{"model": "autoregressive pixel model", "horizontal_flip": true, "layers": 6, "norm_position": "pre", "mlp_ratio": 3, "qk_norm": true, "parallel_block": false, "init": "torch_default", "beta2": 0.99, "lr": 0.0013, "beta1": 0.95, "precondition_frequency": 32, "one_sided": true, "grad_clip": 1.0, "epochs": 13.3}
Rows from block 2, named by matrix and row number. Rows with one number belong to one attention dimension. Each number is 500 + 40 x the weight over its row's rms, rounded and kept within 0 to 999. All counts start at 0. Numbers have three digits each.
# v: attention value (model.blocks.2.attn.v.weight, 256x256), inputs 128-255
# proj: attention output (model.blocks.2.attn.proj.weight, 256x256, transposed), outputs 128-255
v.199:426503542574463538531491544489504503509502447539519519548530520497473498510435536460509450510466522566485537492509523485563490488507487433457435460486514468530545476542500519378499524534555447520601450448485425430522500537539519518507572479535521505503542415516499558450516539480495485463458501517571479545503551467489459500572429454479443485534522498523508477505474442462389448473515
proj.199:582381492519515500526494489451482458545526476514459499539411508539491513540489474488460558519484519497451469449480461455522494505412543512551552488503562520519487471471459459448537521538464474431527521487524574475520539543480450506514477573488527468485544543459492451555414603496445522484544414454526567452547537527427534459492528461502485536555557554511471522527499542491472544472478
v.200:559441526488447549491510475426526504405459513453508503453483456516537436490505451470470490519547549575495537515522580443557487537536535481493449520473530521430484437524457443459451547509498446509528494508476406548470468475484534520511490503474439460588458561538539492434449460480477556594497531476535419493518513519522505538461511539489505525428490517509524490486543352495549478521506
proj.200:502545479503467493455537499499549531463522531542475476442543457443518517503510516507561545457487544502493482521588474534479502565562463458472541447520497487493473517539501486482448444501465545507504509513522484496518430449435557500484468461507530558450463499466507465542527428527573521529445537504597504466510453492537531527512502503532492493535488498589529546444542468507505455564564
v.201:528469535517461530536527441517496585484602472597465490531475476557451503496489522539427510465519451473554451518550500510466503418486527463450536496481457483565557457477481479483484519563484534506647540499500444504518481432539553501486473490480531468607516497537514555465438444517553457463511589465549512564513481473548547539478447479532468538465517521526519555392446519513458432522473
proj.201:548588446569495492486472521533441473496505546485466449463519486519421442559462531479558503444501509444455570540503506495546492554551462526481449487483533524474523556492461504481466487494451456418536512499597541492568547553497448475492571514533439521453468512460493538613449462538550523587522515534474503528531517504489480441477451531448563521523494546510365482576569441434534512465429
v.202:454490471511486521499479452490482496476575490481498480522442471539501527472505535466480523529506465453500535386498481533540472482533528511538468574508503570408508444520472527497462466547529509475488478427563522519520490455480456558554589463537536458523509507527407538542482528533481476505531488523533466503499505533477479463520530537544605547592493480567503466508537566565526459528532
proj.202:518526515506509504502552485432490530541525444496474406490420544525539524527508468511461553442468416522538519436534600538522455535566509485524535415529425567542451449517471516501458494473533503519557547551368432531442535562499522531450497452493490544529462486503491543516514456473503551523503493450524530497462525443564540430451491509478508456471482530462559494452490481500465528588548
v.203:572450497512529556494450459503517560505529513499456447472480545535456546507523432505452477520463517461492585537558559446477492488478446553552538467479487525474516557503534465497488517543527580467542504514535547508506501467590513518450576468554449527455484519534510504486471566410519453468513485540465482512494485521512433505482556493509455471482450468400533437535568390505525515521456
proj.203:510512488493471501475477532598573507482525566487499477463540491525500525552461553497528513463578482556455472447495488551467472567527458444487461501397497562493498522577562562480528528517464487578532531485502558484483489468480460483549526424523431514520538504538472492474507491517529574521466423528539456563599545483487440443512488524470463442460488554513476516428501524509479550513603
v.204:507485484508464488492514445485427463528462490498510482537410503431533493526495505510481487546489516450514506427541431573465439485495527520438487528456466572512465516458534544518544434495515431572497480526508516536539454530543451529530480577483507505508524528524417518467613445506520610472525535470551475521489416484421511528566496489595482540433535467481471450462524484445548490491465
proj.204:609524504492548482500486475537438532554511536501491527457515481454550499502418536555510514357448516546518537548446475452547441566507472587491452541476496495507552551514555538487509458481530471549438529447516537417550530536537504477544502592527463530540470497434510526484491519552460489540502490512473513481496508509492505435450502470537515404500361548454381521419588457518476499430475
v.205:492528569451544531464472507506521519560464479529481433523446541434453624509489486572463495469490485496551567487526459490497498503499476495491458524479515568546440512540494501502553490423526479494552508434507514515470516497430522501455543463522547529564458593473502485436564467457526441463478578561529549446480499552449529531593564482431536489483506446491489476502497481509470502552527
proj.205:544519507560441598527499441531464464552560535472513523570464509621442475484527506505492486512525476617457487523447553462508528570450532487524483522414503525491502467482539467567519461486486528470451515488485533426507540500537439588496464507538488451522545606497501475442466484554432460444472476452494492505532519515444511492472564538537432576481483523485378458490540537493557514520512
v.206:475523523487528468472566500455508495498481445574509485531471557508552523515515498436516415534523543533518527487553548459459470525491478480482441509572564479452502537434523575479511581490485485496517489498478492480462422532487481522556522527491552541543473472539496552530503410577537564460581446516497480445559563512479510443521503507527530563502474540520448497476481473474506486484517
proj.206:535498479488563489517564424506484439496426488436551533522500581473456446485525453520490448487474485528557565587494447472522545525490502592574452542454549522516571499505415461477493476557578459462427523448500562494563582530507470518499495553506569455499485506457509541523510601442520504543471525507526536490541494495434503477490483437449484457479482461461533519549527446453503504439471
v.207:510509522458478498416488421498478502507490492491603477484492520512495474479497417529444513458483506567473550470496403537437480471509539443537521565518477522400496495466505478498500501447571499537565458532511482484485545513399451537554554469477529507572473557548548492519529499646556482475519509484528511504503598493561484513514520396559512526516473469470498529537507450515430502525451
proj.207:531495502437545491523478451461481485522503526465461475491411471530528520506481573535511563527491455558526539540474432524510548589563496600541448552458527520533507475539505553470539451468605567552535560442494535494489567524513432472475476528491413477597551473454535510505485507476453500549500486532451482477509542488515497485434524551531505464440392530494374505482521519513483480458571
v.208:535520536469425518515516559463477446465521557515517437511509421519551495462537434506437484453512476543538480518492494571488505513460516541570488498457458510391493496493468391501491483504498488480547446477488560492533573459517590447486518485511446498553524486492571567493539533505509464516531467471511445482449469492445512471591505470544546483498487459481504581452455463507485555547474
proj.208:534490464504495540545583484443500476562535542573488563521479504559432495487502501475494514582471502505487457500603483506474600503535523533545446544507445529500482516537449492460469456486505519543502546465466449448462479483502450525427499437485452467471455513481478491493537440458439434499447521560414459446448524457509441523449490600488463535430484575512460446501457475487487538523433
v.209:494501433506511466496438582529504447474401432451512544541547491562508457466468519487506451506471446487481477481465481498531412559507447516469514490562523432535478516514459506533517506497483543588487572515494565423472524469476479486493472500490513491539557439535437494505556484532545512491482515497567450507469478552498510478526457536486550540461635542485502535497474510496515579431560
proj.209:516509504510463502524436474427457511511576512498434498509479455475535545489468475589442536452475544496563416481459500515493470445473497556483601502527527517501502481464524496470518516509580510518530551495458492470440453501557552524470477577491499480478564542539464510420523582495400443511574479480502538516541468533483580481462489506569435502550431521477514542557484450510445494489457