config.yaml
train_examples: 42238
horizontal_flip: true
width: 256
mlp_ratio: 3
init: "torch_default"
residual_init: "zero_last"
optimizer: "soap"
beta2: 0.99
shampoo_beta: 0.95
Rows from block 3 of a small autoregressive pixel model, named by matrix and row number. Rows with one number belong to one neuron. Each number is 128 + 24 x the weight over its row's rms, rounded and kept within 0 to 255. All counts start at 0. Numbers have three digits each. After the name is the row's rms in percent of the matrix's.
After each neuron's rows are labels from the 100 images, of 14976, where the neuron reaches its largest size: "responds to" is what is common among them. Only what is clearly more common there than usual is listed. The data: capsule endoscopy frames (Kvasir-Capsule). In brackets: how many of the 100, against the usual share in percent.
# gate: MLP gate (model.blocks.3.mlp.gate.weight, 768x256), inputs 0-255
# fc1: MLP up (model.blocks.3.mlp.fc1.weight, 768x256), inputs 0-255
# fc2: MLP down (model.blocks.3.mlp.fc2.weight, 256x768, transposed), outputs 0-255

gate.178 101:139147099178159127124142159099171105157144108113123104124116178143136118136114101098093131114160119130119129103099093125104134112085127162122091128140137142101111087160114127142163164133119110124101117109129117144162152135123124105130153158089127110158097147139113125123110164158158137087144098097128157132162130144161107156117112160100054142126123124126115115101148122153135146120139103072103139109133133153144155145133147123121171106101138104159123086125144160100152141122151131104097098127108128121113138144136123116067121122112120167090116123096143165158148102160079116141146138153151112128136113104135130146180144151116178111112076160103154120126096150104143080103120119153053140113126131126131104115088127117152162121105114075157152124159140129170115145116166181
fc1.178 098:121153106129143135120143114108089173128090170152130116092147128148161094134103104128119149133069161089104168127107115115112156111123108139116163110135158134124139103170097101132135099111151104141138138145184093160135127108163128137099168134119082106122084128103118143154135115125129153122128113123108108121134075118119163124138117079124134159113156145117130143114121122093113153142101114115130105164097085152148164153147170154164116157162125115107142123123123163130149142100096113155127116134130121175107136126090111142142121093155160149109152074121145110131118118095157108132108159145107101145158090099108165108118138154133095104151142151119146088147137130157162122125174122147135093177146085116104098112119161115134176153172161156073126136098174140159104138104120093
fc2.178 095:144164136141116098205125101119104103124147164131107156184132153113106148143116137127146102151116158149121107120101129112140124109123177152163143133139129136096144139162154096119108156129164183102138144139120131131162101145138094074143089109143138159160148112146132127100152151133143122141133097133152145134128161128088098125122163152124165107149130137168156099135137143142100131135153133140125115146108101103187166097110111085115108077102122135124167157103166111136101146148128139135109104134147115163156134108127142157115148123104155158143160165106145124141112118132132125138135133142120138154089133103105079148119160096147155162085140058138095095120136087081114089117141120112122177105085159105098097128121112146184089146097137140128125144098099149131118156114121102
responds to: finding: ileocecal valve (26 vs 8.8)

gate.135 104:099136091133145113111137139099135192198145150114119184102131154143159148124131118115164158108127132166162145077097195150106116119144141107132105133138122116183155099099164168159125137126142111088116111127108102146117146126131122141137103112102093098178101106115136151099161134108144087138123138152128123129125079111129134118096122108140127142097109084154143138138142145185101140134134101133100113128131177138141109140165109143100127108142127095170056150135132127153120112102150102099116138151141124155124105135145109127121160111120127149134124151150134176131114113127104169147118125148124171130156135075069130134105153165129106119126117131115101144122138140119115092165109102142128179134102127107122087131123101142121181137121144103167131126155074150096137103165137124
fc1.135 098:100135101144086116158154131122128135143135117167113151102140093108162155128099145125102100113146136149116128160120101081129142110100117130143162145169159176113030107112110122120111117128144154081077132131109110131157106143138155139099072111140107101136131086145127127118099066136141110138135136129100112127119149118113166165196102142086087129112103161149143156124133123144135123143150138154135129138111157101102115156133123124109133151103132171130105147119125164114131143128115131100162053150093126113097094121117082111158088084137115124131130141142109125104134142143137099145127109136149164101152145120123154134127113185143119099141141104128131124112121136147144124177178136109122103147099179127096165094098121156175138121106101115123137122139151171111146103151107140
fc2.135 103:124155107141162169094128131129063172172115136140105114135122090132151148122100104094097154121088124112099158145122145131124139123137115156180114106095113098175145151140165141124100153170132149151152149133204148118139160113075135077185146094140125127164129148125117138157138155135130144155151105139137134151133131115172122092151134126134149112130160127141120109122112099105090157160161080128146118096141149093150113114137121143098139169156146073082091163126127115123125109114123124132138146111117133116158093084164152148127153131125124111119140126134107122117133086116072129111152129129121113135160099085159145129129175092097188176114140119125136121119121138136145133135157064154113122127136110099143095137141138127126118123111166138133081103110128157131133171145114129
responds to: finding: reduced mucosal view (81 vs 6.2)

gate.453 094:115116174109150125100129172188104165162083109117131142098106138126152108182087176182127170140104083123130132122118139119129157094081124132100140125130095141121164102165155097135125111148123123113132117115168139123119131137118121141184171108111128161158137137110077140145133110156128076152100110183124139125134139112114143159122117109135134151183149129131102130130128151101175121113133119106167141124118126166192163106090127104080132115100095131098155087137117139115078145121143111129160158114146133111140127108128146132140170143130083089116121120118130089103153136139149162136134117121142124121150125139100081141149118162115104083142166173113139142162130115141093150132107117168115146137134096076105093157104134106111149119132133124141130121164151118105152138102107122
fc1.453 101:126140120121121100167120108130151117145113102137151129102142103100139183141132126136108161076098097133116124116163110142134117132139088146136149155169096188111213169126152135123125124134111094127098122077099157140108116086132134114140129131118078109070135119109147149149083115162140106124115108173112208124126150131121102126131129100151133114116124153086145151160159133135109120128130098103116119070125155105131156115133127150139168135126082151137170078101093141108144145155135135115125102092098089143083128144127130158105108125094125082109142101137109142136115100088116129123135157151132107152133096113139105128116134117174129121148080164136094098092129098149102134090085148111090126148110124119140161144130161114130115117146115133155140128142170111122112152137149151
fc2.453 102:123121103132169139117160145148149123132138105126139110099135161150096100178127129058152075123083089098132186123119117184099156130140179105127163129119167157122162102124098107130123092102137108153095124137123119151140107155138096134135133134151145152099107088103128167163162135148098088115138089071117127096117132126086084193135092129140145108141103144111110133127139104142136165156180166145132168144118120078119139154149151109163111132108133089098133122158106127136144158146116128125143114143167160131137140145133080147128143159151158163109170142122109137128127114088150118135110140093135145147106122131111161129120127119137129146128082127167157128120117124119148141133123135123134137168138118120098088091109162164101138160135166155099143149140150121163133143121084136
responds to: finding: foreign body (37 vs 1.6)

gate.506 104:125185143154093129113106137165086144129093137164089109124144138120098157147143173126093120137116113169110111085118185148097129159109149129124141097137126134134135116143105140115108101112123140161133161144134119163150173113164126090111115094132117091150107113135124131083120098116124130107108123145118168161115130107154141154090119139127110157125108119124104091176144096129136122113118104145145141121079100140162108139101131113124186133106124109116083139124171110093136146082157148140127117132148108172131132169118104151108133151105123116131148118137141118091170114131147114161139159077134154097114152129132094130128120151111094165124147139143135137171121104133110125111133122092117163177108124163133085101058157145165128121098145153110147147220142165123159126141130147
fc1.506 104:144119133104126157126121132098128120086124129163144142099135162101163122120133149133129125151088141124106150159093102118153138077160109127162148111085144169187128140139106095129121136153166123149117111093093152101107118122117129149106133134175126143105094144120136145121125091113127126139130130136131121092136140138148130146126110071152112136176101145152096137131120137148161118161117124111186133099106142142138132080111118155180104127115152126094149122120127140116082103115108105145140152162091125109114147176135190130143154092090145117135188150099140097102180150154130109113115162149185126122116138129149106116126118126144140117144106174106151112124126159101104121142107115197111086091098172115154140147134127123146093128128177117182143134130143165117128098098103170
fc2.506 103:129144137098132144148139116122098160141121123094159092160127161144110189105113109121155138124131179159107113156123090138094095130103134133155133127147132153088158125122117148125145115102130110121113126157142099160149135104121144126132160118128132133130134134155132162153113102125108163160121162144084146159147123144093140144125103117114120134112134169120145102151161129151123103138087123160163138137123138134151071107141110133072082159125130094172155170092165105127139084139159185164113120144136149121127105141187129092105131147157151120119076176147113120124100102119125106129169116139138108095122149141134094203124146131094120169075146150155117145182097133107089092146149104114132154138139107145128153146099161161127130137082122137102127145115121149130160108151133173
responds to: finding: reduced mucosal view (28 vs 6.2)

gate.277 091:126158143141106120085114192133074115174095127139149140095124187141123100137107133109129136133121143145170125100139159105124171143139109133130161141110153170127105127124139097126118111172163130147118108129136125128130106159150148155122131123118137089121145117095120093118116125110079140133174095112113145151121161132154141133100214131153114105166090145121135110152088135167159148125139129126117130118118122126124122108156149137093096124159118102124121097103161114120132085095109056110135123111138127124112134161132123115127130151143126154104120158144104125110131080171147089095143131125132125082133151104125122074116105141155095139120155164094176123132095134113120095063100131117100093117126119149108125158089076165138106106126082141139150141117118147120168114122079155
fc1.277 094:180102126147125135136098136113134122127116152115103168120123111147138140116165099180079131138135097103088105105103112130123114057106151147132094148134123165143095127122162110129139091137149150122124097093085128140138173105131102140124157195126084145101153102125122102156128150122140110150137118139133123121133086097197119109143118135103128103139146109142114124112128140153161139119102141183121064130126148123090148147102117118081120099106123103123129140102125132137143163125110116183128138171081078137149110124161115122166111151109141109103137147103110148106141141109145130127102120145180156144159120146110082116146105140159130139162132083108123110143136122128154134171150124137129079140144075148107140124097144121174089157133116123124198141114113111169120146149125131
fc2.277 096:132113103109142111089135167138147143118145121113116099159140126127149097098097151121097140138114115120189126114095100135100142155119079172111135109153171101113107049155067108143124149113121097104132176127131088170116097164087133114180094143135166147145121136110151099122119117110090118081100116124117094139090125146100118106134151116120134141114127129117114160176156123169090130072138147102174140099086108119126114109132118157129130165145130135176116147114157124160100131111116139095157115087097114131135144142125153114133087142124122118141109085133116149146106137110133097121157163102145127139106127153149125111145117115127142153092125151115125125095145118108154126130115167099148153152113126131128118132114105134108088158113136105076078122106110085071147110096091136
responds to: finding: reduced mucosal view (34 vs 6.2)

gate.65 098:125178112149086134140171115113115083159134131127130147136134084109157120141166145109154105111128208136110132111124166126132134115159124142140188120088130119176130148089108149152147154131138101136099106097135083069117099147147126127144106141086079095159134137152122134136146145136125136150115109104167154137143112141165112155176099168130149133141120113138096127087134092166095153177172124168130168148119146107111114114091154125111150125126170110129075139122140076138068109143126085091156106108145146128165109113097101152113121136120111127165109132122139114123153059084127173148126114149134140156120101138148134128157105135110135122123169161138129145169113126145157106142125139118122126125101116122120126128113143121127109132146145136147111107081091115101158139122128106
fc1.65 096:113122096122138155122107153105142137101137087138156125143141132097164132133112135115156104115112118126144150119110124110087119094185114138162135065133153101114123138094150128111138067135162178112102130121093141120112124113125148116165106116104101152109112146168150149125131202131103126139168171121168107077140171138132164080148139120105152127123069128122128124127103095131180138149106120087129161128117131153103165151121104092150148124098125095124074101142123119101139107147158097100129115191120146109119143137082134099115120118099153158125146152135137159172175140117142161095114114127114127147106108111151104150125135159088106103118107148169121118117123093128144103106107144100132151137172143095141108109132169150112141133099134169106099147125113141103147084142113106
fc2.65 100:142130129134098119148154094117154148132123148116122141131150138135135143131138128147145114112131146129129192127143137149130119149081142121160118136111121123166119120090131149123142154168107122150124184150158107108115137133130129105179151123141149075140145100119161147124170097121112181111106123136105064111143132127129099168115120146176086119146133156184117140133116132133127108160126127162120141119106161139106144129123129147119061157091146145116117159120118103136170109108114127135155107168127092153138125119144104122100092115141126143105155140130175146073131094160102110085093147135164103118135127133143172137097114114123151107143133089112123125177153178154110145092133099155085179146126133177093117104132139086145119112114163196169127160156134146146089130165104146
responds to: finding: ileocecal valve (29 vs 8.8); finding: reduced mucosal view (26 vs 6.2)

gate.383 103:122119097113113158140089128104127116089156105125192147147186175152113121135181158116078168117140111135169176119089104113101137109125171144166119107122136088134125138127111132159110109128114126091149118128107115125126113119096158160093117097102142112116120168122140127137164110118158135105094130157210101145139148100101101137113086087107140113106116114126151145109124123098118126143105111131098149160148087089156119133137104100158098103119107105116129120137130119176137164112164126118105147142151163177121151125128152121131140156129076112116155096146139135145147175114111176097169136143131128146103133108102116132095143114124145117126130089126131134131063145147142124092087130108154119109143155153120113126131104119138118094107110139124086116154105185113118156144091148
fc1.383 100:086139084140167131120113155151124099153132111130092110161150124121137128175136101120137093093136136145088118133097106106121093103153113081135082101133144172111101070157140114161148125123144132114142120123147141118120116122138131122116083091119145163092072109152153152092127126149136141135141085171109123189125141100155136123112118144103113106090129134106131106116124131154130117121127111063147080140137155117161103101091164094149079113113147146160144148155126124117152129128162115161160120112102089142085103172119124127122097123141128114121136121105141116105163104115135159122180122117132081106174098126079152116121089113112117076123142163164146122120153162105136120107180092121150127100146141132152132132098100133103107085122108103131128139137095115170118154108131133
fc2.383 105:164126114127147107171103115119156121152150122132126136114097135075154141111126118160102134143160111149151150105139092121146164118154184127091098103138139105096133120162113121108155124128109127140056154135171139168164119136099135182116115105113136135114149146149111169129126095108117138133096121137163139133138131101156107123135123114120146127147128146141164143107160131137112125110167086113096094128135161119117134144145155138100134106133148114078119085124170127138154154168079116128117114130157144128138064140117128149115132147159121093129112112142191071129104096145157140110174131114138143144059084141159118069090100117075145110141162146128137122143178173128098092129108159123124140095115125121152116107173142139118114139119133132149105125143127158096132158115134172
responds to: finding: blood fresh (27 vs 0.9)

gate.730 104:190142149106088186109144156137144127145107092143075111114112089187162118138105107145106129119138129144138163138153075122126137128131131132123080109135122113130140120114138131103123084150111130144169125158133133145093142157097181140152097113149162115113113141137082133115163137084114159155119167135156120103084125072205142137118113155135133176151161129130077119078132154121153117169105106151135165123138128113105098127129140127113137130129130094139153142097117139088106139118090128159124127147112098106136141148118141148134130117138131120178113116160140117146141128104182110160144121098154145171137157150107181101109117131138142111121114124149138095152190141103143149147145109111092157155101141107147125127085148116119144104115101104120092123130122160095127139110087110
fc1.730 105:098107159093146144141100122133112076136140136103113087123120131085056124119107141108142114096103129137161109127136083085105128141130106104139149135115188113139170096132123120126157112122130106100121088145115097089153150150174144136080111185152152125123174083102141126135143134123127159179094081132156122124140120119120162069180138124094093157126122102105144142146138068132122151112105102161106165118143126133096157144167157140109125129163150159132113110121127130109116127126129148126150106124132128159085107145137174143144091114126150168106086162167129110104117099126119114125115145171118146156137103114122149128144136133182123140131134160140124137114090116169142154136130119148108103158085162168111109125108144076156108126104099143136097123138121111122143141146104147
fc2.730 102:151092138105143126137114123182124128142127171098131122115098132118101124147121114131159088105111102119093124106170111141133139141144144132132126161124121199142172128132154121128128163181123134123105149091120156112137084128152123135080095090085106162095174087115100136120106108150171114151135187123083120136134112144123147154162141091118139125117140132153149110142098132091117121159132080144130100124165143122112108155121151152168146117151157110130097154165143096097143160079128158107116129134126140108122112145120111143177104150158154092104124117122147176147160089087145126102117086111139129136127140106135125106119112139173154149151128115135111148161138103125154163111155124116124168117105171138129105091141110160118118067144080123176093136146142091130112129088148145
responds to: finding: ileocecal valve (26 vs 8.8)

gate.340 092:126159115176141135125160125107157098122166128133106146152128116129134187113148154159120104124141114177135111124141084153117137137118145202152143135127106137154138169163126127130136133143085139110106133106118117086113107122122150133145145126123163111114172143116071125121118126157156106078192134072105165129142129143126117077114108082110117106112169132144153142132128130111066100138150153120133149115138099147120135127153087205152139151147159150148112085130138116178122130118101113175122143145128142122117158099104120186110134171072130134151126142147090140120170146130135133144090090150088106117117140125119151126153159142152164146094153114094177099133152133147143136126145119141088144113127103157149156103112147112135088105149128102132153129102120124128133117134108114
fc1.340 097:138092133114142177093108152056134182099115135111150161121103084126090133131120108139100146127123106160133118088145107151140083156133164145130153169127134125115111097141068140138151129166118149152178127118119140130093107101186139174135126103076140123105101105123083108102122103091115118104077093120120099134153112130103124135132141133102147165119124154101126145168106087172129107096093073130073122111112149092156153125097133105131111101105127085129168126133122142122116152131111118118115083113111145142116132130111145137138172111116105153119113159094131117117110121109126135133124143127159096133113154136132101099142123167170123115135124151168122137097155104122147171125115121101120116138115104150116131138171114106127102145152144150133149124096073096145127120124127058
fc2.340 098:114132111158095089147090130177128185102128091113108101142152109083144131088128122115087153184106121109158089122128136096155134155120135097148117107103136136101112115184128133112109161126160133125111141084139125090127135125137151125125150150102123087133100113122121113152131109133123108140146118116094147112142119155105130110133139123124147118148145120147126125120140124154123075141117115131174125119140127155129182130146140148134104117140163101121153132042102127131125107118168083112131151130131112112160137125093153117140117159119143167112069126127112109180129165114098101086106139114137144103115127115133140157126111092134090106128173146104107183132109114129122076140162120149167173072148192139113170142133096118140132190172128119116140140108148149160114115131125098
responds to: finding: ileocecal valve (25 vs 8.8)

gate.558 098:132119118106101110160131156120119129158083159090105135145139119114168135127144160090141083146129158115123160134123095157146103115120129132111117108135146154138087088154094129145146078126110095098119084143069139138146112121160111147142089165113108117139151092128094132149155087156148092116157136094102117125147119136175119110120105143149114150142133107109118127123154105192135119143135115162105096143134136133112082151118160104113124134145088112212081117134135114155082118104154127101129112102144102147177098105128092122139110146135130135129144138133108120129135100118104123104119117123149142117169126111143141099126106115099165164127119171128146133140059129117095141114161135140133122109077140110141151092134075098143117107158152131104125162074124130060123113142159147
fc1.558 100:147126141109129117141086173094137129170086139103125124102131080114129115104134124094082163119126115113104129132132082158146151100103132129079126149120116145149123119140163105130122120128146112149124132134141163113121083146125143118125074162139132169115172123105118108124137125098125116141114139143145092072087113084105110131133106117123146143145116121127153150140179148141112073143140127108122115148138178134142100105128071134129146147160123112141112104162130091108125143143145192140110147100148112162119133152110165113115143138157157092162115091130117091117108157130102130117138162158105113177095106147123132152158141130152133118133109098098143142142080129077140117126157122139147104121150099173125141112129071135146072110067183127108129137127082115170140159139078152
fc2.558 100:146123141120112123179139140117120121111177128136157108165144138143133158099097137124177105169165172131113143143130109088094119151134111119119151124103164156097098107104071124111115186112159101105155120130142114096129164119129134140129093144128081135125132128107124090164142144103109116125127133082103163142135151132113152141121104105142122150118102149077112127134171129167110145147114133135122130165134180168130112061110150143101109118123098130122150124131139134118125122109116116145123133083116138108144108105105085098172089140125077068119098151124141166129134124137142125111131090100150178094139161162130179129148108132168111091138088169164106164159103151124085101127126130141150122134139150103149111149119111150093144168117132147076121118085142125112162128117142105
responds to: finding: reduced mucosal view (29 vs 6.2)

gate.705 101:113113101136124159064108132155175174144145091108139119157127162157118160136084143103106127126158118111185139133113130156136097158096155090101111123150162131147149090124114150112090131124084167115123140134137124113133129068145114145147131137130130131107104133109132124125113112120085131186157182131111169108158122100122113130110141120119110159161140149130177181140092117148142105096116101123139141114129097120082126138082132148107088125098118102115151087111123132131159114141142140092118181092179101120114104155086170149099111129159103150129161142134115101136105117147145134105087114145069130133143144147109100080109121153145125140174098094113109151174135135128097125120106113142100137137133122125145106137096122166125142147141102162128093160130135147109172158130114125
fc1.705 098:137162120102160151087115158134108136127113129118109103126099083151135156103113081174117144123077081106150129129128182092155124097088102118104120107142127134135127100121127138092133132050114106123150114122107113143098107122089152183131128099158136153133128135143131110161158126144122120185082086146109141132111115098143119088117124098126131140133099104103129160158112122153087131117115137105100144158140108043099150098123117108134115100142118136102088134106139103099090162136097122120158113138140150124107140123166133140147110113105143150069077134134135098140146141161093106096114177124145126122117120173147138141118077115128154131124088135103106131149112142150122123138129141143114073116143161124086130153136100150146152107109130145130144125171127112123102129179096107
fc2.705 094:094101125159125156118172111135139142124113119119160125134150138083119111137117149117120123181150135094123135159114151135139114150143111143132135152137100154128113148177172099120113149158142169160109114121112151070181134082137116160105090133151117161099145123118146126116119113094122100171168126117115128111104075125137124163133144139142122112161137120088139143159135119139118129108133094131194139055138102120134117155117118164138160144107139136090120132137118138157147175124124139158150159113149155147113107110117168100104197099091164124144157173148140152111111144100136134135127129150109136086134164118099114146104137140121138137178168136099158167160168146120143156147104121124161137136094149132087172103138120174102105198101122148158116107119110132128129133139129151
responds to: finding: ileocecal valve (91 vs 8.8)

gate.298 100:106119154144114172185160123127165115121098122124116127121130129114126124096083177069159091119154153075137096113149129161119122116132131133084126144134144112108112076127119104127114104147154130141070104109098159141148184162092125097144103161128160121137116147147117146129135142158127130158116106122094125145104155140124166145147145154125154180162100152111116164091130098131132094110144107085139146177160098124097117143129152124139070138129109139122139053095118100148123132134102121147116122125096130128110152135105149140163112128116124133123145188105091173158117148162167112144093108107094157135111166085141130130139106129143122149117153104092156111150159140121126122089101135110124112142122124112080163119126156106120113142118113095151110158076136152127146134153116111
fc1.298 100:154093110169165143122120149120157127154081119119120162095127140117137174127129159113121142065101130145125093090068117141096159168128169148111116101117156144092101127106140088117106136123150144100104132129152127151097143119108140157148134124114138122158112138160150144089085128111089133116148146139132115117122117131105154180120169114129109155148135146065139110145124154128123165136088172119125080132117146103143160172139156103113137139084150135160123121132117125116093092158157101092097135093119118117139137139089106141112073166101127123109156157124136125093114102107154120155108147074120165110153113165141102127110130148120088155139098140116119139120119069115115140181136127117150143146138076107111111111133107125141162086145147156175168116114119126122131123166144151
fc2.298 104:097152112124091115130110117132165119134145170147110123148095160097129163089154158105143120126156160124130153136140129128108089119116069124170130108135108078165166127146119109132109121066126149134119103139098151166140127112113129098105148164095113069127151159162119123161100128150135139112114136151078112138089170130122128113129117113145156094123154136147134149132134081136105131116166128152166148110104162098129109116131159126056145100135119110097064124092102130101138112180140137158129155108112151133132133153176138199116156128153129123121105127119095068126176154135131131142158130165081127126149086110128133146143148075117120150111124099124122100088114143117126114164131132100128126136131143133114114129118137193121134119121129139131138147142094119160117074133105137
responds to: finding: ileocecal valve (44 vs 8.8)

gate.404 097:111135109124155140116091156109142104105158131126165146112157131110164158066137113157116129139046165136157146139140108114156145153146139158087119146130161136130162125101143118161085150074134133104150138138141138154149121131105108143091143102103184092165141116071109082132110104136188109136075156097133151112115122085109127103109173118162103110110075146119154115099129140127132122123115115166101124123165158139135136166157141155108143086136121148147161121140151082083147149115156075113078110124097139167133161112108116118104156113089103114119122127149100101162132137118089141146142110112146081121142151156145130100119108102126122127112114133122134151102136134105100145157104135109122128166149125082135131128118121102135142081119152114139141129167120121127147143154130112
fc1.404 097:132113173123125140162121111120135137120138115143109095178122126121090158119168143095137161157137136117122109209119152147126150144124122158145102163095155111109178163114151107174114167133144133083144120126081124167130144100082131108135107124127149098106104118135155141091126163111164089137127087118144136147114114126129106123135141107109159130134104129120139143135131125124188179119088128155135136100131115160133104178162158147158154121105128140131109134121083102156120161174104124101123143131086135124127102141072134120135118150127154081126150129142164074146098114133149096155106137121132116164100174147093110126124133155105105120082123107136105199145073117148144080130134142124131113115119110128129120159137108130137168123129109142136152175100105116094118114167100114
fc2.404 097:124108091137107112171126126140127086159115126106146170155112100093137113110104148153101148103116173127113116111120109112074128103169110118130164156159119122124124141154155137152168122145093108121108096145149116120130113143115148114147169164166144141117132106106088132171124106161170134120124127098161070171120162143167093119151165131136134128098109130103135161139168126119129126048146108139142144150082151122094163158110139133132135138121160152158141139111122117165125095132144121122137140129088082092133146133097124133160107146107100140152127118095104076114117142132099113128153149142137136113107148139190091170097117129094120122162135162152114091108155106123123101140123130119153159120140145131143103138083087168122122164072157115118115098142160142076101148139108115
responds to: finding: blood fresh (29 vs 0.9)

gate.49 103:055155093154153144156121152189112167140129122152169137146136123125128146129087091124102135096124136115115176129096163109088125134107149159122143101121134092158111111087107123127144119129150095149141149160118117153113107140137142101171131122109150104074132190128082125139152164087111123128135132112165126159119133141107130140079125137135103116090170092149135147149143077119138147121122133147108103107111166085093095136134135107114162112146076104185120140137145088111138125095118162106101135155161149075138095146127130123157105138116122151139128180096128100119147124127156108121123095168094123132099130105175151148161118098139126111108139128156157151140144120140156102138145122121094129127078148124176143133112149160126135179116121123125164110130138146127162126114118154
fc1.49 101:115133150108143126085105087199115093154121116116085168150158157162103100155141151116137166146112152135145129106107110110112171168137130118142110101141172155111170155115131078137093135108140122120142150159155119123174091161145114102126138123154158132075108140108132133084159135108107135083128112153182145145128113134149127135096114171101096121111136115113109137136128111086162144124069119161131107172136149165156150094119119167105130108171062121115119145163126121141122122182143107145130147169152095183110118164101145149121173121139182077126124113130116171120108117152128127094150148140136138103153092149177129139109125111117106116141123115127169145148117141109141141143102149106123115126132145139123108126097161123108119137104126150122150127093117125117107157150127125
fc2.49 103:139116144133098127111124162099118140100089165114138116116101095103136182158082126163115098131133130129154126136137178098107113154115141164126144132133101095121154112120116103146078130131113093144108078127169131115082143109087130143182125108091146164133129124123086134122134169114106085145123171174155148130129158079117133134165159123139118181118139096137192110136115075167121102132156117122125137118141128133128111145119096118124096144128142115148170128118132107101127155091151148135123116129066124109095126090154115116161122096107106161114101111093085139146102132110137117096126126136103159161101141149145170127122096069148154169135121132124085102122115102108138178125088160138128090124105154125124141133134123142153127144116136139113112155136118135106149107128197095
responds to: finding: angiectasia (44 vs 1.8)